config.toml
win_length = 400
num_classes = 4
embedding_dim = 192
norm = "batchnorm"
depths = [6, 6, 6]
max_grad_norm = 1.0
Rows from block 7, named by matrix and row number. Rows with one number belong to one channel. Each number is 128 + 24 x the weight over its row's rms, rounded and kept within 0 to 255. All counts start at 0. Numbers have three digits each. After the name is the row's rms in percent of the matrix's.
# convs1: first pointwise conv (model.blocks.7.convs.1.weight, 192x192x1), inputs 0-191
# convs3: second pointwise conv (model.blocks.7.convs.3.weight, 192x192x1, transposed), outputs 0-191
convs1.39 101:103108119132115149133155149113133139117182130084130142176168116124132163112107107127086144119119112116109144117126150121105137102141158124129121103153144096116095131170098107187116113139099127200115114137129127100089141116147194106110097141119140119133120121169070165128142148071130102096170109161127144117142163114173116134115127105154131105106144108098095136148145141106161148129120143123124151160116122134121135096121132144124171086117116083085122155141152109143089117132145110177149120106161059157144121136120112110170139148147102125102139159110087115118146139110113138132
convs3.39 093:154135161123136148071158173118114129158115179084108166128108144132149126137143110089163103145091120147101137132116119136132100152165107133092101070126089164136135125109131136156107129122111139126107117097119133150123047120093127121157104112101148132127106190129083113151129135113110099134098138162133174108151102142117125090107168154078122082126108147134132120151151089140114129153091130109114086169143141088157122128124151096134136101132165154147163121125129114147113132117141128098131141120122170136104119094131129129115166108128130062154127142130117151109137150140137097166
convs1.40 107:113125166136163151135118124117143140133177136114111120168081108131142116118123102142143134116105111141128118109148104158161158138103127113114139130165116134119140138112141152176125104096197113099115117127142107144126118132140107119083098100091103109115107125162130112098124153153107167110165130148136126102080122084099155168117173138142129156113120158100087127147137152121085128134157136098135111128157123143118122137134145099095164088179101080156101086129143110152119145113163137147125135134125127118116120089128115142090117165057103147170088116108128100122124146176062133111
convs3.40 106:102170141171133096106142142148145111112120104119139179143147082119156123133126118098143088129082141147114159128111106114166184095153115122132093101165092090099128124122148136111111108136116181102131179121102139154140120125136136108152124120131143163143137127133143100127121107139084177123155124061110149145172134153108136113148091164110117047158136107079116136117087096119113136108171118093137105102134077129128143136138134135094112116095133095146117163108114088151120111135128117081105147125129133138125106094161094113132116120127132116123139157122155129183120137121142116113
convs1.42 103:121146161177093118137124089124130094108171136119136132123159145136103131140171109155131116140105122110137138081166157119140192148116091167148155115156078137128108152153146112109171073122094161155135127134101141133180101139099109137117121141142121130168110087107091160137075121121123111131166132132094107117098140120160132132146125132152153107155087132122114080152099155143122139129091121069130110114138096144123144157131124115145131135110132154119111153160126139115167127151125110079084142070158105184085124151109140128143141139126154127155111142142141111155143133142145117162
convs3.42 110:102166107123119122136139119117100129178094137122095156135128153132139161171136156106143099118132085093170128141185131131116123131128126170096123156150136158089114118172120118166152154148122114117169103161090138164091172150092132058117111126130130144141133149107107123118116143061108124094115144095152090107127126090116112124112091133144157175138127137140156126174116137131156116154126152144123123178118094151133086121106142113120125103146153106159122146106186125188129115157162107119117097094118124115138114116117098119119133140115122118119114142150146131117201122127122126144
convs1.43 088:164118120158101090144158116092157074113105150146148114092109149171124115098129084133166137135096118165098095096138134105149132138097076142162066134164173079103106161144130156164135160138156132122121140161149097112189140125146092158106122139142109133143145153117101157137128123131164118098162122100119122136130114105189099133119131146097093101149144181169150141127142129109140119098129153128136162111113115116153117144158139121138110087117118085106137141162118132157145131120108140143134156130186103141132129119112139140150128158191132096104129117115143134125133118139133098131
convs3.43 088:134173100136127152127126161131185122145134095123167123147113154118121167150175112168113169121131137105145133156158115149130121119133151184116139138128135168121121120142122104141162149113095112132137119107172128100130107151116079114122159151112123154142127110124144121139112089125110147100113124090148070107118118132093148134160100136131151161113113162146108114095136123175122126090110191146094129133168162131142129125152042163086115181129103119130096154111149135132148158126108115141073115120119147136166111123159119171139162177131151108130123114134130092152129109105143120118
convs1.44 103:117098113116140086124098146122169129143143107109133174134127134132127086136144120116178147107074088126147141153116120101134147168098123173081119135160116108115068126102118125144123115132104084136154128149159104120135140153162150167120110150122110112132137124158102145131112148151158145173167092137120177128156127137130183143145138131174140102125150130161133120157084112131138140158096095115130142075119149112065120125149109118138122086094114155152137144106115130079133096133147128086132102066095123092123082095131115134138112152100131155121134089132147122139147133104154110121
convs3.44 091:113138135166092143157134154184147109136129117116146105156162157110155146164141127138130167151146111089122101087164120158129125084132136068142115121159142113088141148126130134134140105127112140098119136145149064101129107180083151160140151141101126113162110065087106111120152112147113085070151153104105129107115122145127120129130120129111099098137086127151118125137102142150103181090135167133123139086132082158175132174145148131116153167096106108132094143153121114168133132138118128130084111136151114122135101102127107123154122146148106128114145151149136110105158134143148112114
convs1.45 101:111110161105127120164141183130090124105138110117098140143132091103055152108107102126081113132096132147139116098073122123130153084169115117151169125127159150140102146141147125165104146106107082109125144147122142128164116149095101108094130139157119123157166147097150098137164141126126170106123136164136120095106170143135136156117129097148150156178098131135135090099125152087121121098152142124135116119129113119151117117130130134090143133112095138122114144100137147114157140154132146123130116101090127126133147112201145175177119128132097140170115114138150111087140085151124119175
convs3.45 107:102179139148087118146102101095128150109091143112153105130145114131099123124149153167159130094122128116148196138160129129148123109089146123114113136136143110163132021170148125144123117144110103109083118128093132071134118147130140126101117156090134092154117129148123117114140118081102124118170154093140123145106102122123141151154136109137140101183153129124107148131164135110106164161124148144089130111150144165170114126126123145127130152113114149129138108077124126142142159154079130139100126119173126094141132133129127137110123112117106115161126135102115121137183102141127191121
convs1.46 095:116122139117182130133093156150166132126156130151099038108171136150118147162080117129172122132150125160142120119054114123132134136113128084132123155092130169157112175138121152129093151107128135074154133138120135116135107125113111097069124172137109144135130146130120113117123108141124101132140121130147079105103131111126111106132121134135159154142135144128074119105106108069133160134111073115126132107115127130120076122126114119085111154182151092128136117115105086135136139078128163120137156167106123129125162156119142094158101161118097123116132134127094147130132117142124136132
convs3.46 109:144122132099124108151116157141128152130165077141132191128109108124105124074138164100081142111163128106090135144075133156168105123118159131126148137107146114151114098124130132082080106127119121137124125170169155143130154148144134163150112118152137099120152113109102141152127137128129140129123142131166126138118137124170115109173142117151118155090087127134152141174175160093152158117105134165141175131119132134123110116127141118133142135145108116096138135096113110130159095130117112108122133088144103105088105150114104118071141120176141133120117109154171109219152161123117102128
convs1.47 096:079115096160123113132118118148154139171110130118124119149102122122128157124168113130096118127105089117095106180106134130121153137126123115132096147138107147137095155086149091134121142127176162123145117133131108124125093156144131117140149145118108085190179076136121142088127131111149150121141120123134131145130121108091101178129128119126150127155137145136097151184167097149121125175159113131150122099105133137118126134046090153181120084149085148137112125168148109082128138116129079121138144109126101092126135110141089155132147108090127099134127139150116111121144110122086175117
convs3.47 097:102115118109146175126167112121088120145125138108110110144163197072103124126143069104098090145099121113123117088158129135151108094141139094119158125169117128141095136119098126147116133145117131125116134114085120123160129135166154137171128119131125146178142108141139130151116147171156136090133088101105120137144130116116120157092129135146098088100114095085141076143108152179140170109120140136118134092087141141142151142111134151135102125124155108101111175129112116128117160124107154172131101167106147112157149131096143115097150138161128130084132171142126107127101157125068124130
convs1.49 098:118161129125131178107137148107107140148134155129147122162084145148136145098167127105152133127120162112080119118108093134144134086124157072160112092110089121214142144141169148144088156148124097140140152145120088180134129101118128140149136127134140089132142133113098146079161133109116148129111159159155163183144124127127116164150124121112110135129133137123076128124137119138103114073136131168127094102125162121150129138125097141170117145150183129097117138098144075143141171116127137057148127153123129104133155109102148148135135153120136110123110140124123150119142124100141105149
convs3.49 091:112188108176079133102043111151158134114118102144149141108123114134122120137133138112175134154127114120146182125105113118133104122122156078153125103119108125158154116140143125133117123138156150142163151147174074121134135130108114120148132143142134136148123183143117135114137146099159129110081148113129100143142079143140159124129118119078138117149090080104087163120127121141143098117109110105102188194128168112143077156135129095123144126139133095155113133093146145139111126152128131130106113127121144060130118124148119151096144109141102129172116116130110130099135082140137130124
convs1.50 100:113127158099100101125137125119103133144143118102144104181135111142133129137183096073109127146126123157156110127150149161146155163135086107167091118114136144137111126127086102134124191142115152109129146127079153159150131114157136153075127156093140135081121143149126118130155116151159179140109125168122097147122147131129136187119156148102173111108087131120122123083104141130088157084146133127142052121144098135119112104133140123129080122139135123108134134145125117119170122154115159116162112138131161125131086135112104100135152148091140177139149133124132115098130106094155112162
convs3.50 098:124082126142122104171111101074102113149116116144103165102162105125111106129113171145080136170081087094081137120147139113089102107110123146119129101103121120096119128154139092125138136121144179138123133101089149135146125162134106165163085142083108150154122185115105093140143150135106133118145137105147101168084166135153133117164112150121117134122156150145103137136161132146163129144111113117099130123136114143088105145171140111107129166137134122120180119117133119119104109146151126169152175119121131131135083120159109107162123144109150117098159082140098132120094112127157135086
convs1.51 090:166105107129139118152120157114106117091148157144084112086134130112159124106091161158174113127111142153060096056111089075101120104125110121125101151127129157126131134075154120149116124137134103163089166130112144121124095115142103185131091147118098100119143104089120126199159160122124104162106139167132100141131136138128122117144096116130119132134104111096106113131138129157153090141144154087110116162121106117170159150129113126116133133167142135132105126051144125129101134108150131126128162126132157136124118113149147128093123166139127117128095090134138103165129122109152136136
convs3.51 109:102138132092153098110137117096149158118096150168099056129145123124145111108110162153108143108149113130161162096105116138110164096117173143142155129111135125168167138118166102128134095113136117142121144132115131156094134124144121172143133127145108111131108107092119139111151139089173151185107141135140141100119130107132117058151123130097123170139132121142113153067106130130100117102135116168102105136201145146125114149087127110147151119068131158131133142134077122121126104145128150080092103110096172148086134126128120125150130131131112118097112114095157120124141131151087134121
convs1.52 094:130084163127143089118127100091147080132100149109133130168076119121139159129134129114156130106166144161108130083118140138103085111117150115122146106159097121140108156110115131129136131129131123152184120145140142143079151110159122110103068138162149160114172109145132136141098143142123140116108135132143159091154138135175130132140159120132114105112150112121083168107116166112114119082135108135119164107160115140116121140108071111116139156123174136160104094134156122109146180152094151113121132115115136153124094115157148158110207131139146125123143134185163132133126129166097132160
convs3.52 089:096143114135082169121140136094107141125118133168157097100109149157117111153103115129093114118125121172077157150141062122169125131113127135146157124110148124100109093150125150108127095113083172103144126151163091150147153130135140114123123175123131068134138119113167183150149112114119114120139143157118099102132118068156113134132132129140107129119116131141132146163137104118167133136127097137113119127149153127123141130154135120104119107068114107128155082156082141145131138153154112132170144104122091102135128122179084111129139105129213163143121131176146141145140146131144127124
convs1.53 100:119142113119127156137098135126156114120148121124122112097149153125095129145162137089149136156134117118154144153174101119137131104096125139094154126145124125124141158096145126126133064114130177143170066148117143143102096120101108131131112095170130141117108127190151164149129138081107107154111133111162118124125164100120146155108130125162105149167136161129127183082085136119159130155131152117138156144123121114106132086170111152118182112115140142122139083084064111135106168107141118127112129064147126090180134091134124130123089126155147127125147127107134119117145106163116120140
convs3.53 107:154138098152136117124110135151094125119125151115113143101122155152132141179122116134141155133139111126134150164150115111141133129187137067115113141119124109113141134062075091096113121150132101130144166125088148132107152132116096148117157154115142065132141160118172147108060155162117138122136124114161105123132116143142137087099115128120124108147138122154099174160143121131123075130150176113128133119114146125084123159123121158086075109148109143116157113123147127130126179108175123095097143157148132100170150120151165107151128108163110093132125110126160182127139129121151149116
convs1.54 107:106110144149134133134112145096150165138168142134163163138148113087130154237076125094122143125101098079139138132114148131152129087161156114123176096092143123139148146098138121147151095116125146107156145122148117119142121112122118121106167124113123159136107161158102099081132116118135127089133117170123090126174167102170155113128147113104124151090136160098125140152142125131110121115132101124114146185103111127112080134139123097130108122151089130159191102135126140114136137090135120139139140128152135120137131102126175094166145145123122133170123134121100129099150117110122110096
convs3.54 099:095112114111166118111106095085133132130135113113113122137143070118094117076099116178113110070111141143126129149096134169115152077133092153120112132141115123063124155145092130154144122139102108124110135115076118077135117130135124129089137137129173081115129112111172132162090132134155134110110107081128132124170089126153127148149128111152135119135121152129117158112101179101125139119158151102120146093111154122119126121137121116106148101131087118075151132202091138104124111122094107136121139154107118152131095141086122136098122152132145155112083145101106123115145104141123161117
convs1.55 096:182126140136112088093116114103100090107145125160146108136147162142094147139109105135137132150142090095110123091136129139165138128157157131119100154142149122125076146173130157188133128099142100162142133190114110121126145124162108106093117122137097161115125189156118143138159156120133137140121095135105131135114120107186169107139210126129132129090151131138096153104130108105159131114131125124138123135172143149145128208147117102115097093119126167139142132147119139139097156121142135165172148123112129138106121129147097149143119115138090085131106121139150137136156103149112095124
convs3.55 099:132143129123076091072102100144130128108113155083092120114113143077144119097082128130114134143130143108125159116147125110114109140107132156081141035109095157102136109126083102123100110127163106134106120138147137131146092137132182113153136086101128154135108134123092179122136118159140095116119124124123143126110107115140109152124101110104105139107119114130140136124118150119188118177141155121150138134137131104117138121107171132093094088133108121117143140111153115058090153098116142130146100136169129116140119128118146146113145161110146134171077161115114135139105139131159126183
convs1.56 105:154137118119121170130106147104126150111134135062134135146112109133130102062199113114154146123075132139093115098117129149136090105101105112126102118134091111141134112119145094076179124105109096149158119132131138159125085115083091128125174132117092093119114129115119124131118142127183111147118098153151128170110109116120111117108122146119140106111101138156132145082103132130146171137092166099126116158127109086119116126123101130125111110104127150098136153148144076125150088094122102082132131139106140142104131059115139144091139153151128121131119104092144139134162159115153113160
convs3.56 120:096136109119125108130085157094126128141133143125116146128116117138120114145118104147145115086159129136133175142102151165165124129125158105121095128107148123099141130117107169114084081109128092082126092149132107147164126158118123153125119117116144088133164134140135112135136110155096118089137147138204127136126129126153144095137102116186131155167114136123126111124119093141102149095139099096099080162133139117110120120136140104154127137096135148115145150175132092105116178064103045140160098154083127145148142142125139140159121109108120079116165143148122095160149138135110141122
convs1.57 101:126165109140168111106132148147152107110111115093105091110111147147126180123135121133152148118116124169161118144155105124126160139125133114129173116125129109141183093116119140153118126109141144137061136133100142159164127111104111119116108107080137095089150133124170119105154129084151168135111121125117146144130135114114126147168162131096111135117088111170095151092095160104084101116142083097135131137097161129077125170112119115134110107141122100123166135139156111131126099119077109145099153088120122192169087123152156121096133151148151062114122125136108136126145119135112116121
convs3.57 096:119155108149118112164146127148136152126120158112135164122177155159069118128136110120088162116177088147091127170146124161110161108169173120143114111184124143118090145132133151109146164111154122151111154121169105136135145107123091134122163111058126123146098147172118137112142130151108183099118110127131168146110106115104113112114140155165166143121104121146159168145128137102151098130107147096177163103103120118117087114149143115100117163161138177126144141076125145142136110123152131155154116147119134165147096138102155103155135124128121138107127142122147115138161153131119161143
convs1.59 104:148133143112131198127127128116130123121170108153090135120123117147130119143134094113136117093213121125117116126120117116118115137109150158132129125122120069151116134112105107101126118160143142114153120098105140123136144127136155116106101136118124135149137145045155125104070115150132119176112166120141084137173174142120130148149162109144149134088053113099084172159111184110136136099112127131114094106122124111118093097152137137093164079138161151106137122124148128106137095135134135144140096097117098131127123117131123118192148118109083109154119111111144128153134119118151135121
convs3.59 119:118108121161107073141140126154149114119122104134140169108116118114118091153148129126113152166122127135168135138117171107120135132118119137103104108105106151116102111164094154133138103139136125170127125162119077130158130124136154139156110113126128140139158154089154182154153163110178113123127110106114125095122134127192122090145115095160127112126131156095130161122134103143095114099144118103150100148109132122136106115123172143088132213139082163115164100150126167169129113123101110132133104155149076118123144153063099122117144151138118137124094153108110153115145139140117166175
convs1.60 108:160101133157143127130103077117136096081110106110127130089143128136114149209086123116122106133136108150124161092116127119098156123084140152109071122153156120133124137126160133063137095109102141144124135134132158138134115115097123133126170085150122149180143122137140121132128133137138139119146128141113125098097161083104149099102128153105109158155133127171107154104158160138121070129134132144143153121131113114207133167092133155092152170071129146132111116149115132106141116124121140162133127180144100118127114138130181112101114126126142132167122123136145079148138151132146127148
convs3.60 112:094143117158122133140111101114112108112121137109130156138108130126147125175159138093125152116107118129157165125140117132117128121144166140145096124134133133060135106166147132128105143151118154134146120160133140066095113117150120124113126095140088084140093104162119132120120141090164144088121128111126134088143088112113135130139111132130112074147135160146149171162153121085100141157107152130167118138135105112153123120148170191096181134143119101143113144167141127102157189095114104162155108087120151152128131080127158123094128108117142166134113137118110158120088151116070155149
convs1.61 095:108112150097128148113142163117130079147129098092132158117098144138121114093127117144137126108139129084128148119111117153158109118129109117153117128160118114101136128153126129115112086206162094116150139169118101066121131109110137159138124171105064147202124108123172143147125144073127131161146136116136113105151105122163118159139113139116115099132176136161097110147105154161113128112103099105076155086167134105099110111141127131137143101144118126155169148124165110097141113117149141102135079088118131123141106106122113109122120149082104145149129105081122134149123143128112123162
convs3.61 101:147120136122112121093159098132132118123100119120120161117152132136127140131086139148104145117070161105132134120121158167106104098139143133107135149130097164137131138117123131117170153121130145173122118151091118156147133146155120141146115132139122101116075121114131132124152141163112095109145115092106115142133108137171170134138116111135146111105069102071134150079098143144114153148087099176099117151172126149131129114118108133114137183139115140140108105108099123199104092134189085103113156136117174146124175132155104116154132134134076090114129156153115151147083162117109144119
convs1.62 095:169130070138127119086115113095129150150146095130146135182125132108120160108126165163118080130128152135113142152108126147123136127093129135115166142118124102110110144137094118090130113167119114109105096109112122143121129114082114091140147105103107176099122148147134122149099161109127135146147163121136136105157110122119143151100123147125125093110065112133117138146163161127125178136167162153126134139051140114133112168107145149132148120106094095123127134134115121092117152144092099109189105158136147114155174119133104127132126055087122132100113165126141161119130140138086168131
convs3.62 104:159103132122112124127145136130134149175121123149111151118103129119161171128152145154138125105123107130112095112177101166158131164094163139133138155073152135138109111061127109133121102134121105107129130055119148124118134074088132108097120144146109141163086131103115091130128081146095130113117139136121168138110146114128164099167090119135180093115104123151149127152171081136131130179132107153127123107112141139157133141113086160123108112135097104155105156136097163098138130156107139136090160152130112126136097121132152134120121114137101124095155131146145115178117175109091099155
convs1.63 097:126101161135133134160087160162094115147123146098163133154136121130227151122152143112166115157132128079102111107165118128111103113126126109123134119165149165143152164128121159113151134118106159087093103123098134153117110143138128104163191126160116133087126144147148138082086084132118121095175122141135117137154185091139140160130149133126141135137147134127151154165129118153126138139087100108114130116142140139101127119118125153085113139104135133087115160115139142115123102100067143120106125171096134094138112120147104148143132147102147137117141146084129121137145099085115150165
convs3.63 093:097164161136133138091132102135156131117121125156088118126131124115146100153116105096130125164109124133100099116073078094121170136176092119161134108129131125159135165151150143152093140146131098127156110136114084122122121138132087165147138063149165139144127174142151155133073149103122141135112115140137119168136096116143163122111117143133166110147137101145118145099110135164148172112142092156100157112074155102151146122137128106135165101098110113122101109162096110137133149157117136106125137115133169128118113142126148140117114096123151136176136139154079141132078108151163173164
convs1.65 110:107109132116170096141112062095121097150099102159145120145120130118117063095137073118106125156134142137126163097128116122139121140130117112138112138116152127158119109126165115126138133128123132118106075131121164102097131138123138199121108131124142139147115095130081107146129142118104109148132110145136155126151094115094132128100132136176125121124148130162154086136109129129133092125142137122110134074128152142189133110135149155132113185079131109116110142157069107080114088135172148123156173127111104142118176178124128098130141121107122097133127182116128121118163161154117119157
convs3.65 109:120138138111134112172117181134129109181078112148164110123146126127129156122139108083124122137110120147103116148141157151146143179110137183123110166139173124150093108120138132096125144112132157154102136126101116134134168130120132122146124135108087120138106168143137115103096115124161091150123150098128152077148130123117105142090116130152056103129096078146100148125163097130129132168142076098121161126098107131166137138133135124183113140147138144124087139138137133110125087106123121129090114086142101118136114140135101173080121118106121146129106083110110087178129133099115102097
convs1.68 093:119133138108172128108128158132120065135174170150079100140130133149139140091125104125109114168078144140123142151103152108153106098133113125127116106109136121143090101132136154146132169120134096108134201114130123148148137110147103147116119101113140103138126060165133126141162177136150144102162118154154172122173125131125135135122141128103128115155085117166177105144100122120128161105149116120121139117121143123121125125133141147138136097067125169108102121125082130209099123158171143129143123106173122147124159094128159108121109146134115157115107127131118129112131105186114118139
convs3.68 094:174124118129100147099141128129095143136134084139118115108156109125130160133161140099172110105132141158136118128109104110119145148100103099118109123121077136119134114118184114110113115091118112158127117112127127107140097113115157151145121129126147120134102167127120130114135096150088135097106139143140161128122126118121138120145126088131110122136112163068118109137119165129130154150128107148116109185134109119150146076157106083064124105088121177125148085114110144151121084184139165121107132100135148161100132113075140167063125071142125111162136119151144121124146078142107126177
convs1.69 108:129146125118132134143132109149145140157102137144134124147186098159099113127147163118099152109150132124107154124099121145208142123118147104147120140161096129153116144143143137118118136144144126116122062134107143151155134130108155132116092073148191164097148121148151123159172119115066134123066118183136111141101103132138162138126132162099113074120153152164127093106108169118112132104125101125089102119120160097122113109164149124093104158134154134147111153183104087123082134112115097152117118133100117125107124123130111134119163130128156124102115115125095129142140143161170136133
convs3.69 099:143087103143159143105123093154128142130152122105167132104082096106162136144131132100145127128204133158123152134117094115090126158175124108155149144130142147133167105097135117136108147106082145061118143138127110157138147150096138144120113154148124150128078135141117144096127099121127133104144094153152137138103103095127098122122153145127108133100127157153106110107116099146145121112185112123146096134093134142111113135080153115129126124133095146151083126100118127141109083147129133138113134160123153102071102169142121133108121122123114192113118119144091037126151155138145137136
convs1.72 090:121093167080093194176136106123142121132152137125074139134103187186121135120085161141136124131179148112158129140206123124115099100121079102131171111116087154128124095167123164095125124131116111116138124127153107137183130142150138093104081133133162141102119082128119136112125120100128109144116104088177140129143092150139131133102147118136119100127126118123165112113118103152133151150133123121124110106144093094119144134128110089086124140104144117117129122121150122150147115111151156103158080117100153094140144133089130116141144130144129107131126081112130140103126120111181138132
convs3.72 089:083136127119139128145105132131118131110115153167162111110152076161100155132148102102142120124161127125153137140136103160106121115117133151109118104088105139113128150116125170154205138133136130123096154127125082096132118115120140102123129172118189138147123128140136128152114128113138097141130113129109125131144154135137166183100107108085070110121082131115113162172127118119134132124101114092141103129124116177146113146154107156130104117118157114080107119109120109136153119093140108200131141169128182114149123121093104094097064124141126146149133111124112117136140179110088172130
convs1.73 106:115124118111173142093107143105126114107140141103120121160076151083104144149170125169141126138122165107134138175096154120110109130136128112129134122158121094155110151125114157145154122136130108108147118171147092116132153145094132104138151112151088166136112124132166108129154112168165104135117106129135163113090149135125104145140123129151130135118123094136099118120132108083072128117097119106115137144131111083118180108087126098123124126141113128165121112132116107087182065166128133080144087095162102126113163103152130128091144152144171120110109119132173113137176160141147073127
convs3.73 116:146140160100136124149110140150134097118106133102153165129121110138131149173099065121113117115146138146108144156083093098098122126138110133135112144116146094115145133169141119127113142110161125133135136119141119128137085141130100133122123120121024127158140139122152132156092109131137130154087108181136116154179091110151166087098118143130121161082139098066127112111131180137112119143107125109132159143108107122136143131137092142134122129173161155150145086154139140096133170128126131080134137151095106103101117120156104143121144166141157124140138117119151118084111154151152075145
convs1.77 101:114139150179130121099097197122088134134131109150101118161125089132105125164124119120124113112135095164113096148139135142151104130132147112129106087126113167075097153149128105111177113124120172116116115103155103110114114112148133095115115094100116126083078125120110184103094120153137126142128102113127158138118128099112140115136116164112150125099156139130156119153126161170113132154138147127101103113153143076144107149118098112074160139092155131085100138140135145081149154095130099136097114162094108130155126134123101139134086089108176102134124113131137156145124104173121156097
convs3.77 093:150171097135124113147158118147155116131108118083107097114094137149120123121136113173125151096114155097109140116114097144121126099084167137107116132142136156148137154151118095116158098146163124145107108134174144052130097137136172158130131148164099119186144159135154115110154131098134153124138132126124120173117139100107081113137110116116114092112159135117107142086130128113116124097173121115124165127160121135137133151135103116139079135109144141084129052096105149116115095103120173126143152154072124126113087148160164163119137135154140127130157121113083116129161120136092124124
convs1.78 106:111159131109134130130139121198148085117102094097100129117128107110117140118209130142151131128141105113134106130142110092079132135127152120090131171167099147117134157184121156110092166093138114151139133139125143130092120109143162128146123143101166140133094102143134169064171103124113149152130128101143115123112140114158150111115144145127153140112135151171121146146106155125124101123068138134146120140144115165104121095175137155128115126135102098167089126100152121126088136144114105163143131150087128117146095132150127163118087136123109082101152094106154121128102163170141145124
convs3.78 105:116131159146126137178141153087151178142169099152109103150173181128141147159073118124110159114109148125129162081101108130161131118148119132126119123167144122144129137145136139122115154106166085098077137113134142137163087130067139163123147119119121115102116131147173119169040130130150146165144144137125126118140153128135079147121126151110142151121117085135133097160154140115150112149121133105114156118105118115130139115140111109101120113136118112171135113139101202114086092122142134124120130132153135142162101120102142123129147081110126133148150124144071134163138116130152100140
convs1.79 096:106118158178122134131120135113088108080128118113141167127101114118126102128147147140138124168115134120110142135139134088127161106130132144122179157137095143114148092114127120127090106131084136123116150175123106134128163115139131094127105156180170143128150130107137111104105084170218095170109130191134122141164131100130125141113132130129114110121162145159125122175093095134137151140113124140126094163148138121114116090165142140102163107156106116137108087153162132081112154145137166108136154151128136126116112099153129153097156142150130127113107140196114123110124115124179108127
convs3.79 102:142120163099084090124072107147157095184152112149144146141140102142128139124101130154168130166103145103115091105143125116131143143178136143122136129108099137136128158141099125127123118132123133158114114134148173109087150138117111150106175140117136122125145118098086115140146133140091148141144121099088102128129135170170091136138098105160110140152133144119113113088124128130149131125095146159131150155133080080146111126093192111157148117123091130126109107163129103148104121127185162131126116132110116159093155131130126132127138152125174123137122134146119175167182173155097076154
convs1.80 093:086135145140141118154112114110119136112103133113139127143147154121106150132097131130154148109137170126114154160148160103122115128101199156105090120174135146103134159170122097122107144149154148079144141137157079180140178119118136076161121142135132142124107122133157146124103130126096103140092114133144151128113151151107088135147127103129167152107142141102080154169091154144106153154101085151103132118183133118148149124134158137150119102111154137151100123152159142086131128097116077089151114169129125109137107175130109151120112164126101152150118153144141136113123066124112149108
convs3.80 094:099094141156118106143067135133146154136151155139133130135117114187139134156118123079059121159130102126125115175090125151157091153162116145124116132147108105152109137145160119095146111164175117109155150111126153172115129108153148128127122126111191121119148108144157138155105109127117140157158074140116135167129154103109138137153154102149122158159111123110086150116149139113129127138141147141126141120084162118111132139119102117066099178090124110161136100121163121136132151108110122176115130133139160147126095129150144152132133142149145139141133156191119125105138115167122106070
convs1.81 100:099101161103170152137116121141093123130106107142132098118099143156109127135114100117137126140141140139138081120076130089097153154088122160123151100154115144134118146122124119143118167134144114114135123159111135130118123154130149116116120114165120156161181103183095095121139101120160135131099135120171141137146138095127139105117133132179133106136163115127102113108154106115100115120132144184128143158103103150106138130101169144125124133144087095157103185129130177104082127124166130135134090163113131074139170135133110052128106095147176144142093132141139140175101124106152108150
convs3.81 100:115111099132159151093154111122122104144135107153126127088130110128109109159135132109109119129089136124141100096194127139081141096097132141111120130104154203086141143125142086107082130141129128120168085067117139165128096150145138150107111136112148142124136124124142098148072112115106112191164142161115104116156115154125155148161126107113145115155072152120155115127166123138110136155115136152180158098127142099167109117130107133086120129091151116158096120114140127160124145130131131133070135176136134135108153141171155112117114118124152126184112148136129138145102126102123135137
convs1.82 115:157144110157165118123111142106066079152124107170090112154142132100141110182095116160129139112148149121101090149102067076159174138123151132115152091126119129139125119131091145102135130133128131126144111133107132097122147128110106089087133114116169125096110135102073129112151090133139127124119121134081135127198164114144142136124129132157152125144128110114176123115141108116122100131138143129141175152131144150094109128145148150183105107096090176127160105131119095128145066156128152108164119116123105120131128160099120118123122123110101113128096117123131145170072128134124115109
convs3.82 107:139099110118146124123151113130141130140132085119093112112114102094139109113121120157111086141117156157114130124093170082132154071124111130123128140139148139111120144112110153132078135152105154132159098121154132092153108113143089088145123175128067101159129145137127137105120120154094116077134135105132165116190151216129125137134133154154153134165137108097126119137174199095114159112101119147149146137127147114071108124128126139181117131126172126093106105143139118109103133142129138088132140108130125164125121116144061116117128108117141106118156110124125145143128123098144111143
convs1.84 095:127117126128113093120080117159137149111132134193113123116101158159117131131127181115165139143156185145131150150118090153117136082114157116170132121167111137134147103139124120101152108127147111150147137128159120077113135095107089130173132154127116108118127059159125127159142130047096114111129170119150106125132160144160099126122125100165092082155088151146100146107113142128090154147112092109099095121084123138121160125135148093163127125131135113139118134121140146118103127124109116120160093166138113152140154086106093111115122141165103146131131116125096173100142114120134128151
convs3.84 108:174147119092146168106112123153126141124130138140079098131136105149149139112134115183145143161142127145105114186138136140160158119136144135148154092080107124149150116121134148120088130150147124160126122190119118137144138136109151151150114100132135160121109163181132095120135150105138126101122103090128069151138137139098147131155112133107140113123130134163129112113108111097128114182146088124087146128093116125171129156130148142114170152157154147181161149108091118157129150133147172118132166147119155129140178162124127133075164131146130165073148148125093125140110126140146096163
convs1.85 104:135136137094077145084129124140106083140126167120140128130130062142131111156055129139130141137145113129107114097112154128121142138134108153113148130112100163156099139122118106100141171124096104181102182167095142134117124166124166086158129160128124133110109105154127138117109148126081161152126129098119102092137173096130083151144161132163158135122098116121105083124156143140164161112112117094139113108121087069108108127126108136108101121150130112118132145144124159154115148110118131128130102148110120129148115123161130071145106101121119153110115070114103144092126082104145138124
convs3.85 098:140121134122151164101123133116129114109120114161125136119150146099139128105119136111157117135144169122133119171039129089132156111137098160150160156124129140072150128094152163132149115193105133137106108097111141117152133134118123115106107123144122130135123121164093089115191119157124121118084146130145111144120125107151140087166109110134157145129144157110099101162139108139158131106167144126151169133114136138163109086115151168142100125185134113091120116095106121132117092164112108150103127119128155116143128132125124153106128095156093147154171125150168119159105089140068102094
convs1.86 097:152112108096122051102147132108194158111130159065133120158141189111136127153131093140162086139151141114107129110139075148137128103144094121120156095092132106139137081118132104107134120140177133113120122135168141136084119122106093173103113125122156106134145128150130138114094140147131131146108115140177129168139123133116128178102070150112142124116109158151145122134152121138128112164132127147199143124110123196129140119133101104108118154114146116122140161081077144132140120126128114148132104118085106136125151137110113141147103118115136114121122141131110150140089108097098108122
convs3.86 097:111097150116134132110177125145143107138092144164114047155117197125138110150182120148136149157093137083102123157150088118118122123069129102148117134109148149163105127127118109148142118138129099127117117133113141095135120133107119101093096114136119121143142124093147162124130137108147163129177166105108133124135107142119094104083155123114121104137096142146132101118092152129119085128116127105072146147112157066125120123120150134147128126130156116099156142144120132147077121129139153136151173126123186109129124149100132144158136132135160071142126154116114155129161089117189132122